A small multi-label image tagger, trained from scratch: norm rmsnorm, batches of 512.
Rows from block 6 of a small multi-label image tagger, named by matrix and row number. Rows with one number belong to one neuron. Each number is 50 + 12 x the weight over its row's rms, rounded and kept within 0 to 99. All counts start at 0.
After each neuron's rows are labels from the 100 images, of 14848, where the neuron reaches its largest size: "top examples" is what is common among them. Only what is clearly more common there than usual is listed. The data: telescope images of galaxies (Galaxy Zoo DECaLS). In brackets: how many of the 100.
# gate: MLP gate (model.blocks.6.mlp.gate.weight, 320x160), inputs 0-159
# fc1: MLP up (model.blocks.6.mlp.fc1.weight, 320x160), inputs 0-159
# fc2: MLP down (model.blocks.6.mlp.fc2.weight, 160x320, transposed), outputs 0-159

gate.287:44 11 53 48 50 55 49 47 69 61 65 50 40 46 55 52 47 22 50 49 52 50 55 56 53 52 48 58 50 61 54 52 50 52 40 29 51 46 60 52 54 50 53 52 47 48 63 57 50 49 45 52 55 55 54 59 76 36 46 50 39 52 56 46 41 53 55 49 51 52 44 41 51 41 50 27 51 50 53 38 51 65 51 43 55 51 66 53 55 39 52 48 57 50 51 59 50 47 50 32 56 54 27 64 45 00 56 70 48 87 57 45 42 36 41 43 45 27 50 52 49 44 71 64 54 48 54 48 52 38 29 47 38 46 59 40 48 74 40 52 34 55 62 48 44 38 55 45 82 54 49 99 47 50 30 54 55 46 53 34
fc1.287:40 45 44 49 55 59 40 50 57 48 48 56 45 47 47 63 51 44 50 14 51 60 51 52 65 55 25 49 43 70 47 41 56 47 45 51 27 52 67 54 46 47 61 50 16 38 26 51 48 46 86 32 28 52 61 51 43 34 49 46 57 59 48 50 15 23 90 49 48 49 66 16 52 64 46 32 46 47 37 50 44 45 50 41 48 49 50 49 52 53 56 49 50 41 53 45 52 50 50 48 48 34 47 47 48 58 43 62 54 65 59 39 62 53 44 50 50 72 48 54 48 52 42 59 48 53 57 48 51 47 55 50 51 50 44 36 61 56 37 53 63 49 47 94 50 52 50 39 60 50 25 84 34 66 49 71 55 53 31 53
fc2.287:55 55 61 46 69 46 45 44 57 52 47 00 47 30 42 54 51 40 66 58 44 49 62 61 57 51 44 44 49 56 63 49 56 66 48 45 31 60 36 49 53 54 54 40 49 50 60 62 44 51 61 49 29 63 47 46 53 64 19 48 50 43 49 55 53 41 59 54 36 37 46 53 50 49 51 62 38 62 49 52 29 57 47 51 50 48 72 86 47 58 40 51 27 58 48 47 40 40 34 54 51 49 50 58 50 37 51 52 46 46 47 53 17 51 40 48 53 35 50 46 49 48 46 42 36 47 51 78 59 09 47 58 59 42 51 46 49 52 47 29 57 50 23 69 45 41 48 53 50 53 53 99 31 59 51 46 45 50 55 44
top examples: roundness: cigar-shaped (53); edge-on disk: yes (26)

gate.319:32 41 45 37 50 54 48 35 51 45 45 53 52 28 50 52 38 52 23 51 55 48 48 56 30 55 53 81 51 41 50 66 52 83 39 45 87 41 55 50 59 31 51 45 33 56 47 53 44 71 49 55 48 28 49 49 51 64 46 62 51 50 52 43 54 60 56 77 49 51 55 44 62 50 51 54 43 50 55 48 52 48 52 49 42 35 69 47 58 50 45 55 48 47 42 69 45 53 49 58 53 49 46 46 27 52 42 51 14 58 50 63 00 44 81 46 48 60 47 57 51 31 47 50 30 56 60 44 43 36 55 50 52 49 69 52 25 56 55 46 50 53 51 45 50 50 53 53 47 22 79 62 53 35 61 60 42 43 71 42
fc1.319:51 67 49 46 48 18 40 51 40 49 55 80 51 46 48 52 51 49 33 47 42 50 45 46 53 50 49 51 45 42 51 49 61 34 34 49 73 54 52 70 56 44 51 50 59 81 62 43 51 22 65 53 35 47 55 43 39 66 34 40 39 61 38 45 50 61 51 50 25 47 55 68 53 58 49 48 40 49 50 10 44 49 66 55 46 47 82 48 59 50 48 41 60 57 39 47 48 50 39 49 25 54 31 49 41 82 51 90 31 32 27 37 44 48 60 44 71 52 50 51 51 34 62 51 46 53 47 43 54 49 53 49 55 38 54 54 47 64 51 44 51 44 43 53 48 54 27 51 52 35 55 30 78 54 58 83 46 50 49 55
fc2.319:47 59 58 46 24 64 63 60 51 41 47 28 48 61 51 53 49 51 68 33 58 37 48 13 83 51 53 51 39 51 45 31 57 57 58 35 36 40 51 52 51 18 57 56 42 50 51 55 55 51 57 50 52 46 51 14 51 36 48 64 49 51 35 48 67 54 27 49 57 60 46 45 50 67 37 54 44 61 38 53 61 42 97 49 51 49 44 58 49 46 45 47 48 60 51 80 51 48 51 56 47 53 50 43 59 47 45 59 45 52 56 50 48 35 50 54 51 64 51 52 55 34 53 59 52 51 43 51 62 51 49 40 72 50 74 44 66 48 48 12 48 54 84 45 54 74 63 47 54 51 53 57 61 86 48 52 66 45 50 47
top examples: roundness: cigar-shaped (46)

gate.100:52 45 43 30 32 31 48 34 47 53 50 49 57 49 54 38 54 43 26 48 47 43 49 49 33 52 51 51 53 52 54 52 48 49 56 49 44 23 50 45 54 40 54 50 54 52 61 52 49 58 70 48 68 50 50 52 50 59 78 50 57 50 46 40 39 31 51 45 41 45 45 52 49 52 44 48 55 55 26 48 51 51 48 49 54 47 45 58 46 00 52 48 81 70 44 50 53 31 32 70 44 18 53 52 42 50 57 82 51 49 46 56 52 44 51 48 51 48 65 52 42 41 51 40 55 53 45 50 52 50 56 50 46 58 42 49 49 56 38 48 49 53 51 51 38 72 73 58 04 48 38 72 50 58 53 54 37 67 54 52
fc1.100:49 58 55 51 56 53 51 51 71 51 59 46 53 50 50 50 47 41 52 70 50 43 37 43 50 72 45 54 99 45 80 75 50 46 49 46 53 56 52 56 70 52 51 44 52 51 51 53 45 49 54 54 49 44 46 52 58 62 41 53 39 51 53 52 35 37 52 72 49 51 46 45 51 49 81 51 57 54 22 49 57 50 41 55 34 51 50 51 56 28 51 51 43 54 47 50 54 49 46 50 48 36 45 51 48 53 85 75 48 44 23 67 46 54 50 54 51 23 40 50 61 37 50 49 45 41 55 48 40 51 57 67 42 53 43 47 54 99 49 51 51 50 53 48 48 44 40 78 55 52 71 46 59 75 49 61 06 64 45 46
fc2.100:46 64 59 50 49 55 11 54 33 44 51 53 63 30 73 49 46 42 49 36 45 73 54 56 55 68 47 53 51 09 13 43 38 64 41 43 53 61 51 71 51 40 35 52 45 41 39 57 49 53 46 59 12 49 55 50 40 43 49 48 47 50 31 41 50 87 30 51 43 48 59 49 52 51 49 50 37 32 45 51 50 31 63 50 58 49 33 63 45 42 53 63 51 69 50 49 78 55 54 49 57 46 49 43 51 65 53 51 48 50 50 51 66 43 50 30 57 56 43 51 46 57 51 22 53 41 45 36 51 60 69 50 50 51 55 56 44 39 62 48 69 26 42 36 49 44 53 44 51 39 22 51 46 69 36 64 47 61 70 54
top examples: roundness: cigar-shaped (30)

gate.289:52 51 51 53 50 45 99 00 70 53 18 48 56 48 51 33 53 52 44 46 48 52 54 49 54 51 48 57 31 65 49 51 59 62 54 57 46 36 55 48 51 50 39 58 50 50 54 51 58 40 55 52 51 50 52 53 47 49 45 43 47 56 53 52 49 55 32 42 51 62 50 48 43 50 49 46 48 44 49 54 36 51 65 56 50 59 45 60 53 49 67 53 54 49 53 55 50 49 51 56 50 49 51 47 48 52 57 53 50 46 48 56 49 50 45 48 65 49 50 51 51 56 50 40 00 41 49 45 49 45 51 51 52 63 49 51 56 49 50 55 55 50 50 52 51 48 99 53 54 46 53 52 47 55 43 56 48 52 50 50
fc1.289:39 50 51 53 51 50 99 45 49 50 45 37 53 50 46 49 55 50 48 51 59 53 48 53 50 47 51 54 57 61 48 40 99 50 48 50 48 49 34 50 48 47 51 71 43 48 50 50 50 45 51 48 63 46 41 11 61 50 49 61 53 49 49 49 50 44 44 50 52 52 51 47 50 47 50 57 45 55 50 48 31 34 45 46 49 50 53 51 49 50 53 52 50 50 50 55 41 56 51 54 33 49 35 48 48 47 43 50 49 39 47 52 24 49 61 55 49 31 49 50 63 50 50 50 49 57 49 48 51 31 40 47 48 67 50 51 36 50 49 50 76 63 45 52 66 53 51 49 46 50 48 43 49 44 49 50 54 53 51 38
fc2.289:49 50 51 76 47 49 52 51 35 50 49 35 51 50 49 68 75 52 43 54 52 20 53 56 69 77 52 44 49 32 50 53 72 49 43 50 48 56 49 53 48 25 51 00 50 44 50 48 50 48 56 50 00 31 59 60 22 41 52 64 48 58 51 47 48 43 54 49 27 45 50 49 53 46 48 46 40 48 48 52 52 51 46 50 50 47 58 85 43 50 48 52 52 54 73 55 38 53 50 42 50 34 45 49 48 48 69 61 41 48 42 53 57 44 51 38 51 31 68 46 44 46 52 51 58 45 49 58 53 52 48 56 50 52 42 47 61 51 16 67 43 44 52 77 50 51 40 52 50 53 66 52 49 54 61 65 50 50 63 35
top examples: merging: merger (34)

gate.148:47 33 52 58 51 49 46 35 87 46 33 44 34 52 45 50 03 61 44 48 49 22 54 46 37 72 46 44 52 45 53 53 36 55 48 48 63 49 50 15 37 42 68 46 55 58 28 37 49 52 53 50 64 50 50 60 45 55 53 43 51 45 55 68 55 59 60 49 57 53 47 47 69 51 43 44 49 59 50 47 58 57 50 33 25 46 89 51 57 55 50 58 37 57 52 47 42 45 39 54 84 18 51 52 56 49 50 54 65 64 58 56 31 49 53 46 41 45 57 51 50 27 51 51 52 60 30 56 48 57 52 50 68 49 52 49 53 49 48 50 06 57 50 49 54 73 47 45 56 50 40 50 20 42 46 59 55 53 46 39
fc1.148:46 60 84 53 44 49 38 48 52 78 59 50 10 47 51 54 50 51 46 66 53 50 43 47 50 47 48 45 25 47 38 44 06 51 53 53 43 47 50 46 28 45 50 14 63 50 62 49 52 50 51 48 45 50 51 59 52 47 32 48 49 38 42 48 50 49 51 42 38 51 44 48 50 47 60 50 48 51 51 50 47 62 51 58 53 44 46 51 49 50 53 46 46 50 51 17 75 71 29 58 46 48 49 37 36 49 49 50 50 33 48 42 58 55 51 54 47 52 48 50 57 49 56 50 55 50 54 45 51 54 77 44 48 48 63 52 37 47 47 55 00 57 51 49 34 38 51 49 51 44 49 40 33 54 54 87 54 49 50 54
fc2.148:41 46 51 51 47 39 99 53 33 55 42 49 38 50 53 50 64 47 49 00 49 44 60 44 99 61 53 46 43 24 48 49 76 44 44 50 46 57 51 45 50 42 54 54 47 47 43 49 48 49 49 55 41 50 53 52 54 32 53 52 49 53 49 55 53 46 54 54 50 22 50 49 48 53 49 70 49 51 51 49 51 35 46 45 51 53 34 50 51 63 38 50 40 46 50 46 40 59 82 54 43 48 45 44 55 53 49 68 55 48 51 50 58 47 52 50 44 50 53 40 53 42 52 51 57 51 00 49 51 52 52 50 58 51 43 52 50 30 54 56 46 53 53 47 47 38 49 44 58 64 61 49 50 47 44 48 65 47 72 57
top examples: merging: merger (26); edge-on disk: yes (25)

gate.73:86 51 29 40 34 51 54 46 56 45 29 46 42 57 53 60 22 39 60 37 48 39 51 53 64 51 48 52 84 44 59 53 12 51 49 49 51 65 57 46 48 52 82 51 48 43 52 39 50 50 49 54 49 48 49 52 74 66 78 50 59 38 50 43 54 51 95 39 50 52 50 43 52 52 49 39 51 00 49 84 48 51 50 46 46 64 53 50 54 24 51 32 24 43 53 45 47 47 50 44 48 40 53 53 35 46 50 68 76 48 55 51 51 52 52 51 59 37 46 46 44 57 50 49 45 34 58 53 39 49 62 55 49 35 41 53 48 59 57 42 48 51 58 47 47 33 48 50 37 34 43 50 35 50 69 48 58 50 53 48
fc1.73:49 49 46 51 50 37 60 49 42 50 50 50 49 31 54 51 63 46 73 41 51 45 41 60 49 61 47 50 50 50 49 51 00 71 29 53 28 53 45 46 46 49 61 40 55 49 49 48 43 39 55 31 54 50 59 38 27 42 52 48 43 75 60 50 61 51 43 48 32 50 53 52 31 52 53 51 16 63 50 52 41 62 82 61 52 50 36 52 43 66 49 36 55 47 61 40 53 52 50 58 40 52 54 56 12 56 65 52 44 51 60 65 45 49 48 70 66 48 48 70 48 51 50 49 58 53 51 50 51 54 50 93 46 68 35 63 76 56 57 50 52 56 32 50 49 52 50 51 52 49 50 31 40 52 59 52 49 49 45 49
fc2.73:44 50 55 57 44 56 59 46 52 51 51 68 45 52 46 51 45 40 47 40 38 51 49 70 50 51 48 60 17 49 51 61 56 73 56 48 45 84 51 45 63 51 39 54 56 65 49 46 38 50 57 66 51 51 47 42 61 82 55 50 48 47 37 51 70 47 48 43 45 53 50 49 65 50 30 70 71 34 57 52 25 72 57 50 55 50 50 48 49 50 46 41 50 52 49 46 99 42 48 49 36 11 50 52 50 57 59 32 20 52 71 54 37 65 50 38 52 10 28 62 46 50 47 61 55 72 47 49 55 47 56 50 57 63 32 44 48 50 43 36 45 41 48 50 49 60 56 50 54 27 59 45 67 55 50 48 51 55 67 49
top examples: merging: merger (44)

gate.239:38 56 54 58 40 38 42 45 56 53 34 47 66 34 30 46 41 50 50 49 30 51 51 39 62 60 56 51 56 49 46 41 46 50 16 50 54 49 43 69 43 73 53 59 56 50 58 70 54 20 51 77 55 42 51 55 54 40 16 49 53 53 52 36 46 25 51 46 51 81 53 48 99 38 72 59 49 31 48 21 56 51 23 47 42 64 37 58 53 34 49 59 85 56 53 51 53 54 50 48 72 59 50 76 51 50 49 60 69 53 51 53 48 49 62 53 56 53 43 60 62 50 48 53 64 71 52 37 40 53 57 49 37 73 53 48 45 52 47 51 46 50 47 58 40 61 44 51 57 49 41 49 31 51 51 63 51 48 56 35
fc1.239:50 41 49 49 38 30 41 51 61 49 46 22 38 49 66 49 52 39 60 68 51 47 33 49 59 41 56 54 48 17 58 41 54 08 43 47 89 54 50 54 40 54 40 54 40 47 48 52 47 50 81 53 59 47 49 50 45 46 32 51 55 81 46 44 45 53 70 50 42 62 61 38 68 53 48 53 51 40 41 51 99 39 40 52 37 55 49 49 62 79 50 62 53 48 63 45 57 47 51 60 51 56 79 52 39 48 38 44 59 41 50 48 49 53 47 50 50 50 44 53 80 49 41 44 61 49 56 28 49 66 49 35 49 55 44 46 48 46 58 52 18 48 45 55 53 51 50 26 53 53 51 62 52 45 52 76 49 53 54 64
fc2.239:49 55 56 57 63 53 72 48 43 61 54 67 46 58 34 52 53 37 49 16 56 33 59 68 37 56 57 15 58 54 42 52 48 67 35 52 48 47 60 59 44 46 61 51 56 50 40 74 46 61 62 42 53 23 45 45 48 01 46 65 22 40 68 55 48 49 56 44 62 55 00 47 52 47 49 49 51 63 47 48 50 44 55 48 55 59 40 59 73 56 38 52 42 51 52 64 49 31 53 56 52 38 48 47 65 50 45 20 52 50 69 44 59 54 68 40 27 48 44 52 55 47 61 44 58 43 57 61 58 43 46 49 61 49 57 53 39 20 50 35 51 47 69 42 53 40 56 39 49 36 33 51 41 46 51 55 46 50 59 59
top examples: edge-on disk: no (72); spiral arms: yes (69); bulge size: small (40)

gate.292:44 61 64 55 50 54 51 49 51 57 52 62 52 46 50 41 51 36 53 60 50 48 46 38 54 51 55 50 45 52 53 35 50 48 62 55 46 51 48 48 72 28 47 42 58 55 50 32 54 43 32 34 49 45 92 51 50 53 49 51 64 53 53 49 42 46 52 53 37 50 45 50 44 40 49 55 51 43 50 44 50 47 50 45 53 54 35 52 49 10 66 54 61 73 53 52 47 51 50 52 33 64 50 53 56 53 14 54 49 46 46 30 52 50 76 54 52 53 47 43 54 08 51 50 55 31 62 48 51 49 62 63 50 46 49 02 37 76 58 45 59 56 48 48 54 99 52 63 54 50 55 52 43 52 70 51 50 57 81 59
fc1.292:48 53 48 99 51 52 37 68 41 56 57 58 44 56 42 56 52 86 53 52 01 48 49 43 57 48 48 52 42 54 39 25 53 49 50 54 53 48 56 53 62 42 49 50 40 58 52 50 49 38 48 50 56 21 49 50 74 50 50 50 39 37 50 37 50 49 49 55 49 56 50 62 51 31 47 55 50 52 57 44 44 49 53 53 53 52 43 52 51 31 51 51 50 46 56 55 45 44 78 42 35 45 48 37 61 30 31 45 40 71 58 33 44 53 52 55 55 50 54 47 54 61 51 45 52 53 65 54 43 52 70 72 59 52 50 40 52 50 52 50 40 41 45 19 47 78 62 60 62 32 36 52 98 36 33 49 46 49 51 50
fc2.292:56 20 49 47 51 58 43 39 30 45 69 54 56 53 54 54 67 55 54 47 51 37 81 50 45 51 50 49 49 41 52 47 50 32 58 50 41 46 50 52 50 42 51 48 50 33 60 45 44 50 58 59 46 52 43 53 45 55 59 49 51 46 52 52 53 34 32 90 45 67 99 73 49 46 47 53 57 49 49 49 52 46 43 51 50 52 56 49 77 55 51 56 65 51 45 45 53 71 53 53 43 53 52 36 48 48 48 63 62 57 35 70 49 51 27 51 44 52 52 60 70 65 47 64 48 56 50 52 53 51 99 17 36 48 36 50 45 55 28 52 21 45 53 42 42 53 51 47 56 50 52 50 48 34 43 43 52 52 64 41
top examples: shape: featured or disk (91); edge-on disk: no (80); spiral arms: yes (76)

gate.19:51 53 56 54 53 30 43 53 52 46 57 48 30 53 60 40 54 36 51 45 59 49 60 66 51 50 45 27 49 37 37 46 95 54 53 78 49 25 52 52 57 65 15 46 50 55 50 69 58 57 52 52 53 47 50 53 83 46 49 47 50 72 43 62 53 87 41 53 55 49 55 46 52 25 51 44 54 43 52 51 73 52 48 44 52 70 43 54 48 56 49 51 36 51 50 50 47 52 54 50 53 35 48 33 49 28 14 29 50 50 68 60 51 59 57 43 62 46 53 55 53 51 60 16 52 52 44 47 76 47 29 42 41 24 26 37 64 55 51 46 38 51 42 43 51 53 47 46 48 44 81 50 62 44 44 52 54 50 48 51
fc1.19:45 50 59 41 52 50 56 42 72 38 51 24 50 54 56 50 37 48 52 66 89 53 48 99 61 50 43 50 38 50 53 47 38 49 48 43 47 68 46 52 47 51 61 58 50 52 50 47 68 43 46 51 69 49 67 51 61 55 50 51 50 51 56 34 53 49 52 56 59 54 49 46 51 25 40 46 29 38 56 49 56 52 54 56 48 50 48 52 51 63 50 35 54 49 50 49 58 48 07 54 50 41 80 50 47 50 52 49 50 63 56 49 62 37 46 42 51 50 41 50 51 49 63 49 48 50 53 33 53 50 46 55 50 30 61 46 61 50 43 53 48 34 46 49 50 30 54 34 51 50 71 53 48 41 50 25 42 73 62 00
fc2.19:67 41 49 50 02 40 69 51 50 51 65 49 42 44 48 45 49 48 50 74 35 47 22 51 52 49 52 28 34 41 43 48 48 49 26 67 50 42 22 50 39 49 50 47 45 45 42 50 61 53 44 48 66 76 23 48 63 35 47 39 52 74 50 58 43 55 44 56 49 46 71 50 37 34 31 49 26 31 53 54 37 51 56 48 51 49 50 48 48 34 51 50 52 45 50 35 48 27 46 57 31 64 50 46 62 53 75 72 41 35 17 76 47 55 56 76 58 46 26 47 50 43 54 43 56 54 52 52 64 62 54 41 48 37 54 52 56 49 44 60 57 45 52 50 81 51 54 46 58 56 27 46 51 52 59 50 54 43 36 42
top examples: edge-on disk: no (72); shape: featured or disk (72); spiral arms: yes (55)

gate.284:47 61 51 44 49 50 81 00 46 48 44 51 50 03 51 39 49 48 52 51 60 55 60 55 49 51 53 47 00 50 50 48 50 53 50 54 43 45 54 45 59 53 50 50 50 60 46 49 45 55 46 40 51 49 51 49 53 66 55 50 43 50 49 64 51 50 49 46 47 63 50 50 39 49 49 49 64 33 46 56 50 49 54 47 70 71 49 54 51 49 36 48 58 55 48 51 50 48 40 56 76 35 50 40 50 50 50 57 45 44 51 51 50 51 51 63 56 55 46 50 56 48 53 59 65 48 51 49 52 22 60 42 67 40 35 45 55 49 47 45 44 50 51 47 55 92 00 47 49 44 39 51 53 59 61 51 59 52 73 52
fc1.284:49 38 48 50 56 38 65 44 49 49 54 50 38 51 54 51 52 51 50 50 51 51 49 48 47 51 51 43 45 49 49 50 31 50 50 52 60 50 49 50 65 51 47 48 40 48 50 50 50 53 49 41 45 51 51 50 49 49 50 49 51 53 50 43 49 52 50 51 76 39 46 53 50 51 49 49 61 47 42 89 51 54 54 00 52 70 49 50 54 49 26 50 49 47 50 50 50 51 38 48 50 46 51 39 51 45 52 49 63 60 48 18 87 48 51 50 50 40 49 49 35 42 96 65 53 48 48 50 53 49 53 34 50 47 24 47 54 49 50 50 59 53 49 83 54 53 49 69 53 50 50 40 54 50 50 50 51 51 48 44
fc2.284:14 45 50 49 50 55 49 50 50 54 50 54 48 56 69 44 56 52 50 51 52 40 50 48 46 48 40 51 57 37 50 50 51 49 52 41 51 60 50 48 63 56 48 55 54 41 56 50 50 53 57 52 48 63 46 49 44 47 49 58 73 14 57 50 47 38 50 42 09 48 50 50 51 43 51 58 48 48 46 00 53 49 51 46 37 48 49 67 53 50 46 55 61 53 47 43 52 48 45 50 48 49 51 33 50 50 48 26 51 57 48 50 50 48 47 52 29 22 47 50 52 47 55 48 48 56 60 43 50 50 53 49 48 52 00 49 49 50 75 42 48 51 51 49 36 52 50 49 50 50 59 53 51 50 59 58 49 51 51 50
top examples: edge-on disk: no (83); spiral arms: yes (69); spiral winding: tight (49)

gate.8:46 50 52 48 53 00 48 52 53 49 49 59 43 48 55 50 48 53 50 51 67 50 43 49 51 49 55 50 49 46 55 48 50 52 57 44 51 49 55 46 54 50 50 49 47 49 56 51 50 57 51 36 46 48 45 52 48 52 52 57 44 52 50 60 48 00 46 49 59 50 42 54 77 47 37 24 52 48 50 28 28 42 57 49 51 50 51 51 50 38 50 48 46 54 51 49 51 49 50 48 36 51 50 52 50 72 50 97 46 50 71 50 51 51 52 50 54 50 72 71 48 50 51 53 47 62 52 50 49 44 55 53 43 50 46 49 43 50 49 59 44 51 54 54 49 54 53 48 59 52 61 49 72 56 51 48 50 68 52 20
fc1.8:49 48 46 47 04 59 48 51 37 50 36 48 42 39 33 41 52 54 46 47 49 50 54 56 44 48 49 49 48 66 55 41 48 49 99 51 51 50 50 56 50 51 48 65 47 50 50 58 48 48 49 43 48 50 44 50 50 51 59 49 51 49 49 51 46 29 23 50 50 61 48 48 49 53 52 31 50 48 75 49 65 50 47 46 51 50 51 48 38 99 45 52 51 49 51 36 47 54 46 52 50 44 50 48 50 55 56 50 47 31 52 62 55 50 52 48 54 53 48 65 51 51 53 53 49 59 50 48 45 71 56 46 51 56 44 52 48 48 48 50 49 54 49 51 45 46 47 43 55 76 50 50 48 09 49 51 60 50 53 30
fc2.8:49 57 51 51 55 36 49 53 50 81 35 49 52 55 59 50 52 47 50 45 56 44 52 49 51 52 57 49 59 40 46 26 45 49 51 75 39 50 50 54 58 53 55 50 44 49 51 51 52 58 54 45 62 56 56 47 36 54 48 51 46 40 41 46 25 50 49 55 45 53 54 50 52 49 46 50 46 47 48 53 54 57 41 49 49 46 57 51 49 61 48 54 60 33 53 52 47 50 33 50 49 34 59 63 46 41 49 44 35 53 50 46 46 62 48 47 41 29 42 64 50 35 49 48 45 49 50 53 45 79 53 30 45 51 52 58 51 46 50 46 50 00 51 44 50 52 81 80 46 65 68 45 51 00 93 50 55 54 62 51
top examples: edge-on disk: no (98); shape: featured or disk (98); spiral arms: yes (94)

gate.107:60 50 41 84 52 53 53 51 58 51 51 71 56 51 58 36 52 55 49 70 35 51 60 49 52 65 43 78 58 50 47 44 45 46 60 47 50 82 49 65 46 65 50 49 51 43 52 26 50 63 51 54 39 54 69 51 32 52 51 56 51 49 38 50 36 34 47 22 50 47 45 48 42 53 30 47 57 63 50 50 52 54 46 50 37 48 30 50 48 47 63 51 63 44 48 62 53 40 26 52 73 56 65 49 51 50 52 49 50 56 46 49 38 46 30 48 46 91 57 51 45 56 65 55 57 42 50 49 63 45 99 01 52 47 50 49 49 55 57 36 59 33 46 51 49 41 53 48 62 39 41 50 57 69 47 58 57 36 53 34
fc1.107:53 28 64 44 64 45 48 52 49 57 43 46 45 50 54 49 55 80 55 42 46 21 38 51 49 53 63 52 51 54 45 26 45 53 32 54 53 41 45 58 51 46 43 42 65 41 55 52 44 38 49 43 63 76 42 55 48 45 48 36 57 23 48 52 78 47 53 54 50 64 48 20 63 30 49 72 58 51 50 42 50 36 46 53 49 44 39 45 58 51 45 45 47 45 50 50 38 47 62 50 63 66 21 55 53 63 75 46 85 52 42 53 54 71 52 52 63 38 42 50 34 40 45 46 40 53 45 27 51 53 09 39 57 51 51 44 52 40 24 22 47 45 71 60 49 46 50 50 68 59 45 51 16 30 47 61 37 46 50 36
fc2.107:53 50 51 41 14 33 78 24 46 40 38 31 24 32 68 51 50 38 38 60 48 41 54 55 38 57 39 50 49 51 61 25 67 49 48 46 33 49 79 60 50 56 52 53 34 63 59 35 46 39 49 51 55 49 41 41 46 14 50 57 50 49 50 55 52 44 39 37 52 54 52 58 33 62 65 16 53 44 41 02 80 52 47 58 52 27 52 47 58 40 51 51 41 43 67 50 50 53 55 47 78 57 78 64 46 49 48 47 54 39 55 51 53 56 75 55 57 58 42 49 53 33 47 47 54 39 57 49 40 53 47 53 62 48 47 56 56 51 28 61 71 55 50 50 57 48 39 40 51 59 50 50 47 54 47 41 35 49 52 55
top examples: edge-on disk: no (93); shape: featured or disk (93); spiral arms: yes (84)

gate.32:47 50 53 52 27 50 50 46 81 52 52 50 28 54 44 57 61 50 47 53 34 46 73 49 48 45 43 55 52 48 45 49 50 53 36 52 65 51 50 30 57 34 46 47 47 50 60 44 23 35 44 56 49 49 61 51 49 52 31 50 61 51 59 56 64 50 32 47 50 50 43 57 40 51 51 44 40 51 72 54 54 56 55 45 43 51 43 51 55 56 48 27 37 47 60 14 52 54 67 65 52 50 59 62 51 61 52 53 51 50 46 33 70 50 56 82 39 46 42 26 47 49 50 50 50 52 43 51 48 66 83 51 28 51 63 52 47 54 55 51 47 12 53 48 58 99 50 49 58 53 34 50 56 21 58 54 48 56 06 57
fc1.32:39 55 47 86 50 50 61 50 51 46 41 38 37 48 57 52 68 55 60 66 46 42 81 76 65 55 51 59 51 39 48 55 69 49 57 50 45 54 60 61 56 53 57 41 27 42 56 47 51 49 90 49 45 81 49 66 39 50 34 34 41 52 38 63 42 48 56 63 52 47 46 55 55 47 53 49 46 62 68 52 50 51 58 31 50 44 43 45 51 55 61 47 48 48 35 52 51 47 54 50 82 55 84 41 52 31 54 51 68 47 50 42 46 56 63 49 45 51 53 35 45 54 46 49 48 52 52 50 52 70 53 49 55 00 64 51 34 51 49 44 56 55 36 61 61 48 83 46 50 47 52 54 55 48 45 50 31 54 75 48
fc2.32:57 60 62 37 23 50 58 51 51 57 52 44 48 41 58 51 52 46 42 55 50 51 56 53 48 50 47 41 81 45 49 41 46 45 62 22 57 47 50 49 58 49 47 45 37 27 17 78 44 56 50 42 55 50 32 30 71 57 57 57 00 56 62 51 43 50 46 79 46 56 62 52 25 33 51 50 49 68 50 37 51 61 44 59 46 87 49 50 51 36 26 52 46 47 49 51 50 48 38 49 57 52 58 43 47 56 28 73 46 48 27 50 88 53 50 49 50 50 58 45 53 51 43 48 43 52 19 47 44 34 49 50 53 49 47 45 49 50 45 60 49 49 48 39 70 60 53 43 54 48 50 50 41 17 55 51 54 71 50 50
top examples: edge-on disk: no (97); shape: featured or disk (97); spiral arms: yes (96)

gate.182:47 34 34 38 22 58 51 50 49 52 48 54 44 45 47 51 51 55 55 51 65 53 49 47 86 49 44 50 50 48 46 38 28 49 32 50 52 37 54 50 55 45 50 42 41 47 38 44 59 55 41 49 52 51 41 65 45 19 49 50 63 49 57 37 61 59 93 32 51 43 00 54 70 45 50 26 51 02 50 51 56 51 49 57 47 44 53 55 51 37 47 66 49 45 53 49 43 51 60 48 23 52 51 46 49 54 48 51 55 49 53 54 51 58 47 63 51 47 55 44 79 48 50 44 60 49 49 47 44 99 57 63 52 59 61 50 54 46 23 42 52 45 49 63 49 50 49 50 52 49 57 49 42 53 50 48 51 56 26 34
fc1.182:49 46 52 78 67 29 51 39 12 39 46 48 65 43 13 27 63 44 43 48 57 50 30 54 25 54 50 47 24 72 54 50 50 43 56 45 49 50 48 55 14 44 67 52 47 76 50 56 52 53 65 52 49 49 42 45 48 53 54 48 56 70 64 63 44 50 84 50 54 50 54 39 48 45 51 44 63 36 65 46 50 47 79 50 52 48 47 52 30 48 48 42 45 51 42 48 53 43 31 48 48 52 49 39 57 31 53 35 53 52 57 59 57 50 13 50 50 56 47 50 44 48 49 48 63 35 52 57 50 47 37 23 40 34 55 53 44 61 57 40 67 51 35 46 47 44 51 46 35 66 54 51 55 52 50 29 67 48 41 82
fc2.182:50 47 90 55 51 52 42 52 47 51 47 85 36 50 34 47 30 51 60 47 25 40 49 49 41 50 62 46 50 52 54 22 25 41 89 57 71 45 65 52 51 52 50 53 29 51 53 62 44 65 48 61 54 60 46 65 61 68 48 43 37 69 45 31 50 46 51 52 54 38 51 53 49 38 41 52 68 56 47 50 40 52 49 99 69 60 42 56 14 59 28 56 51 48 49 49 30 37 53 51 48 56 49 52 49 61 46 64 50 44 47 50 61 68 48 48 49 50 41 51 59 62 55 55 48 47 38 54 39 48 53 40 49 28 51 42 47 41 29 42 51 42 66 61 73 52 32 47 49 51 68 62 49 36 45 55 52 50 50 47
top examples: edge-on disk: no (97); shape: featured or disk (97); spiral arms: yes (92)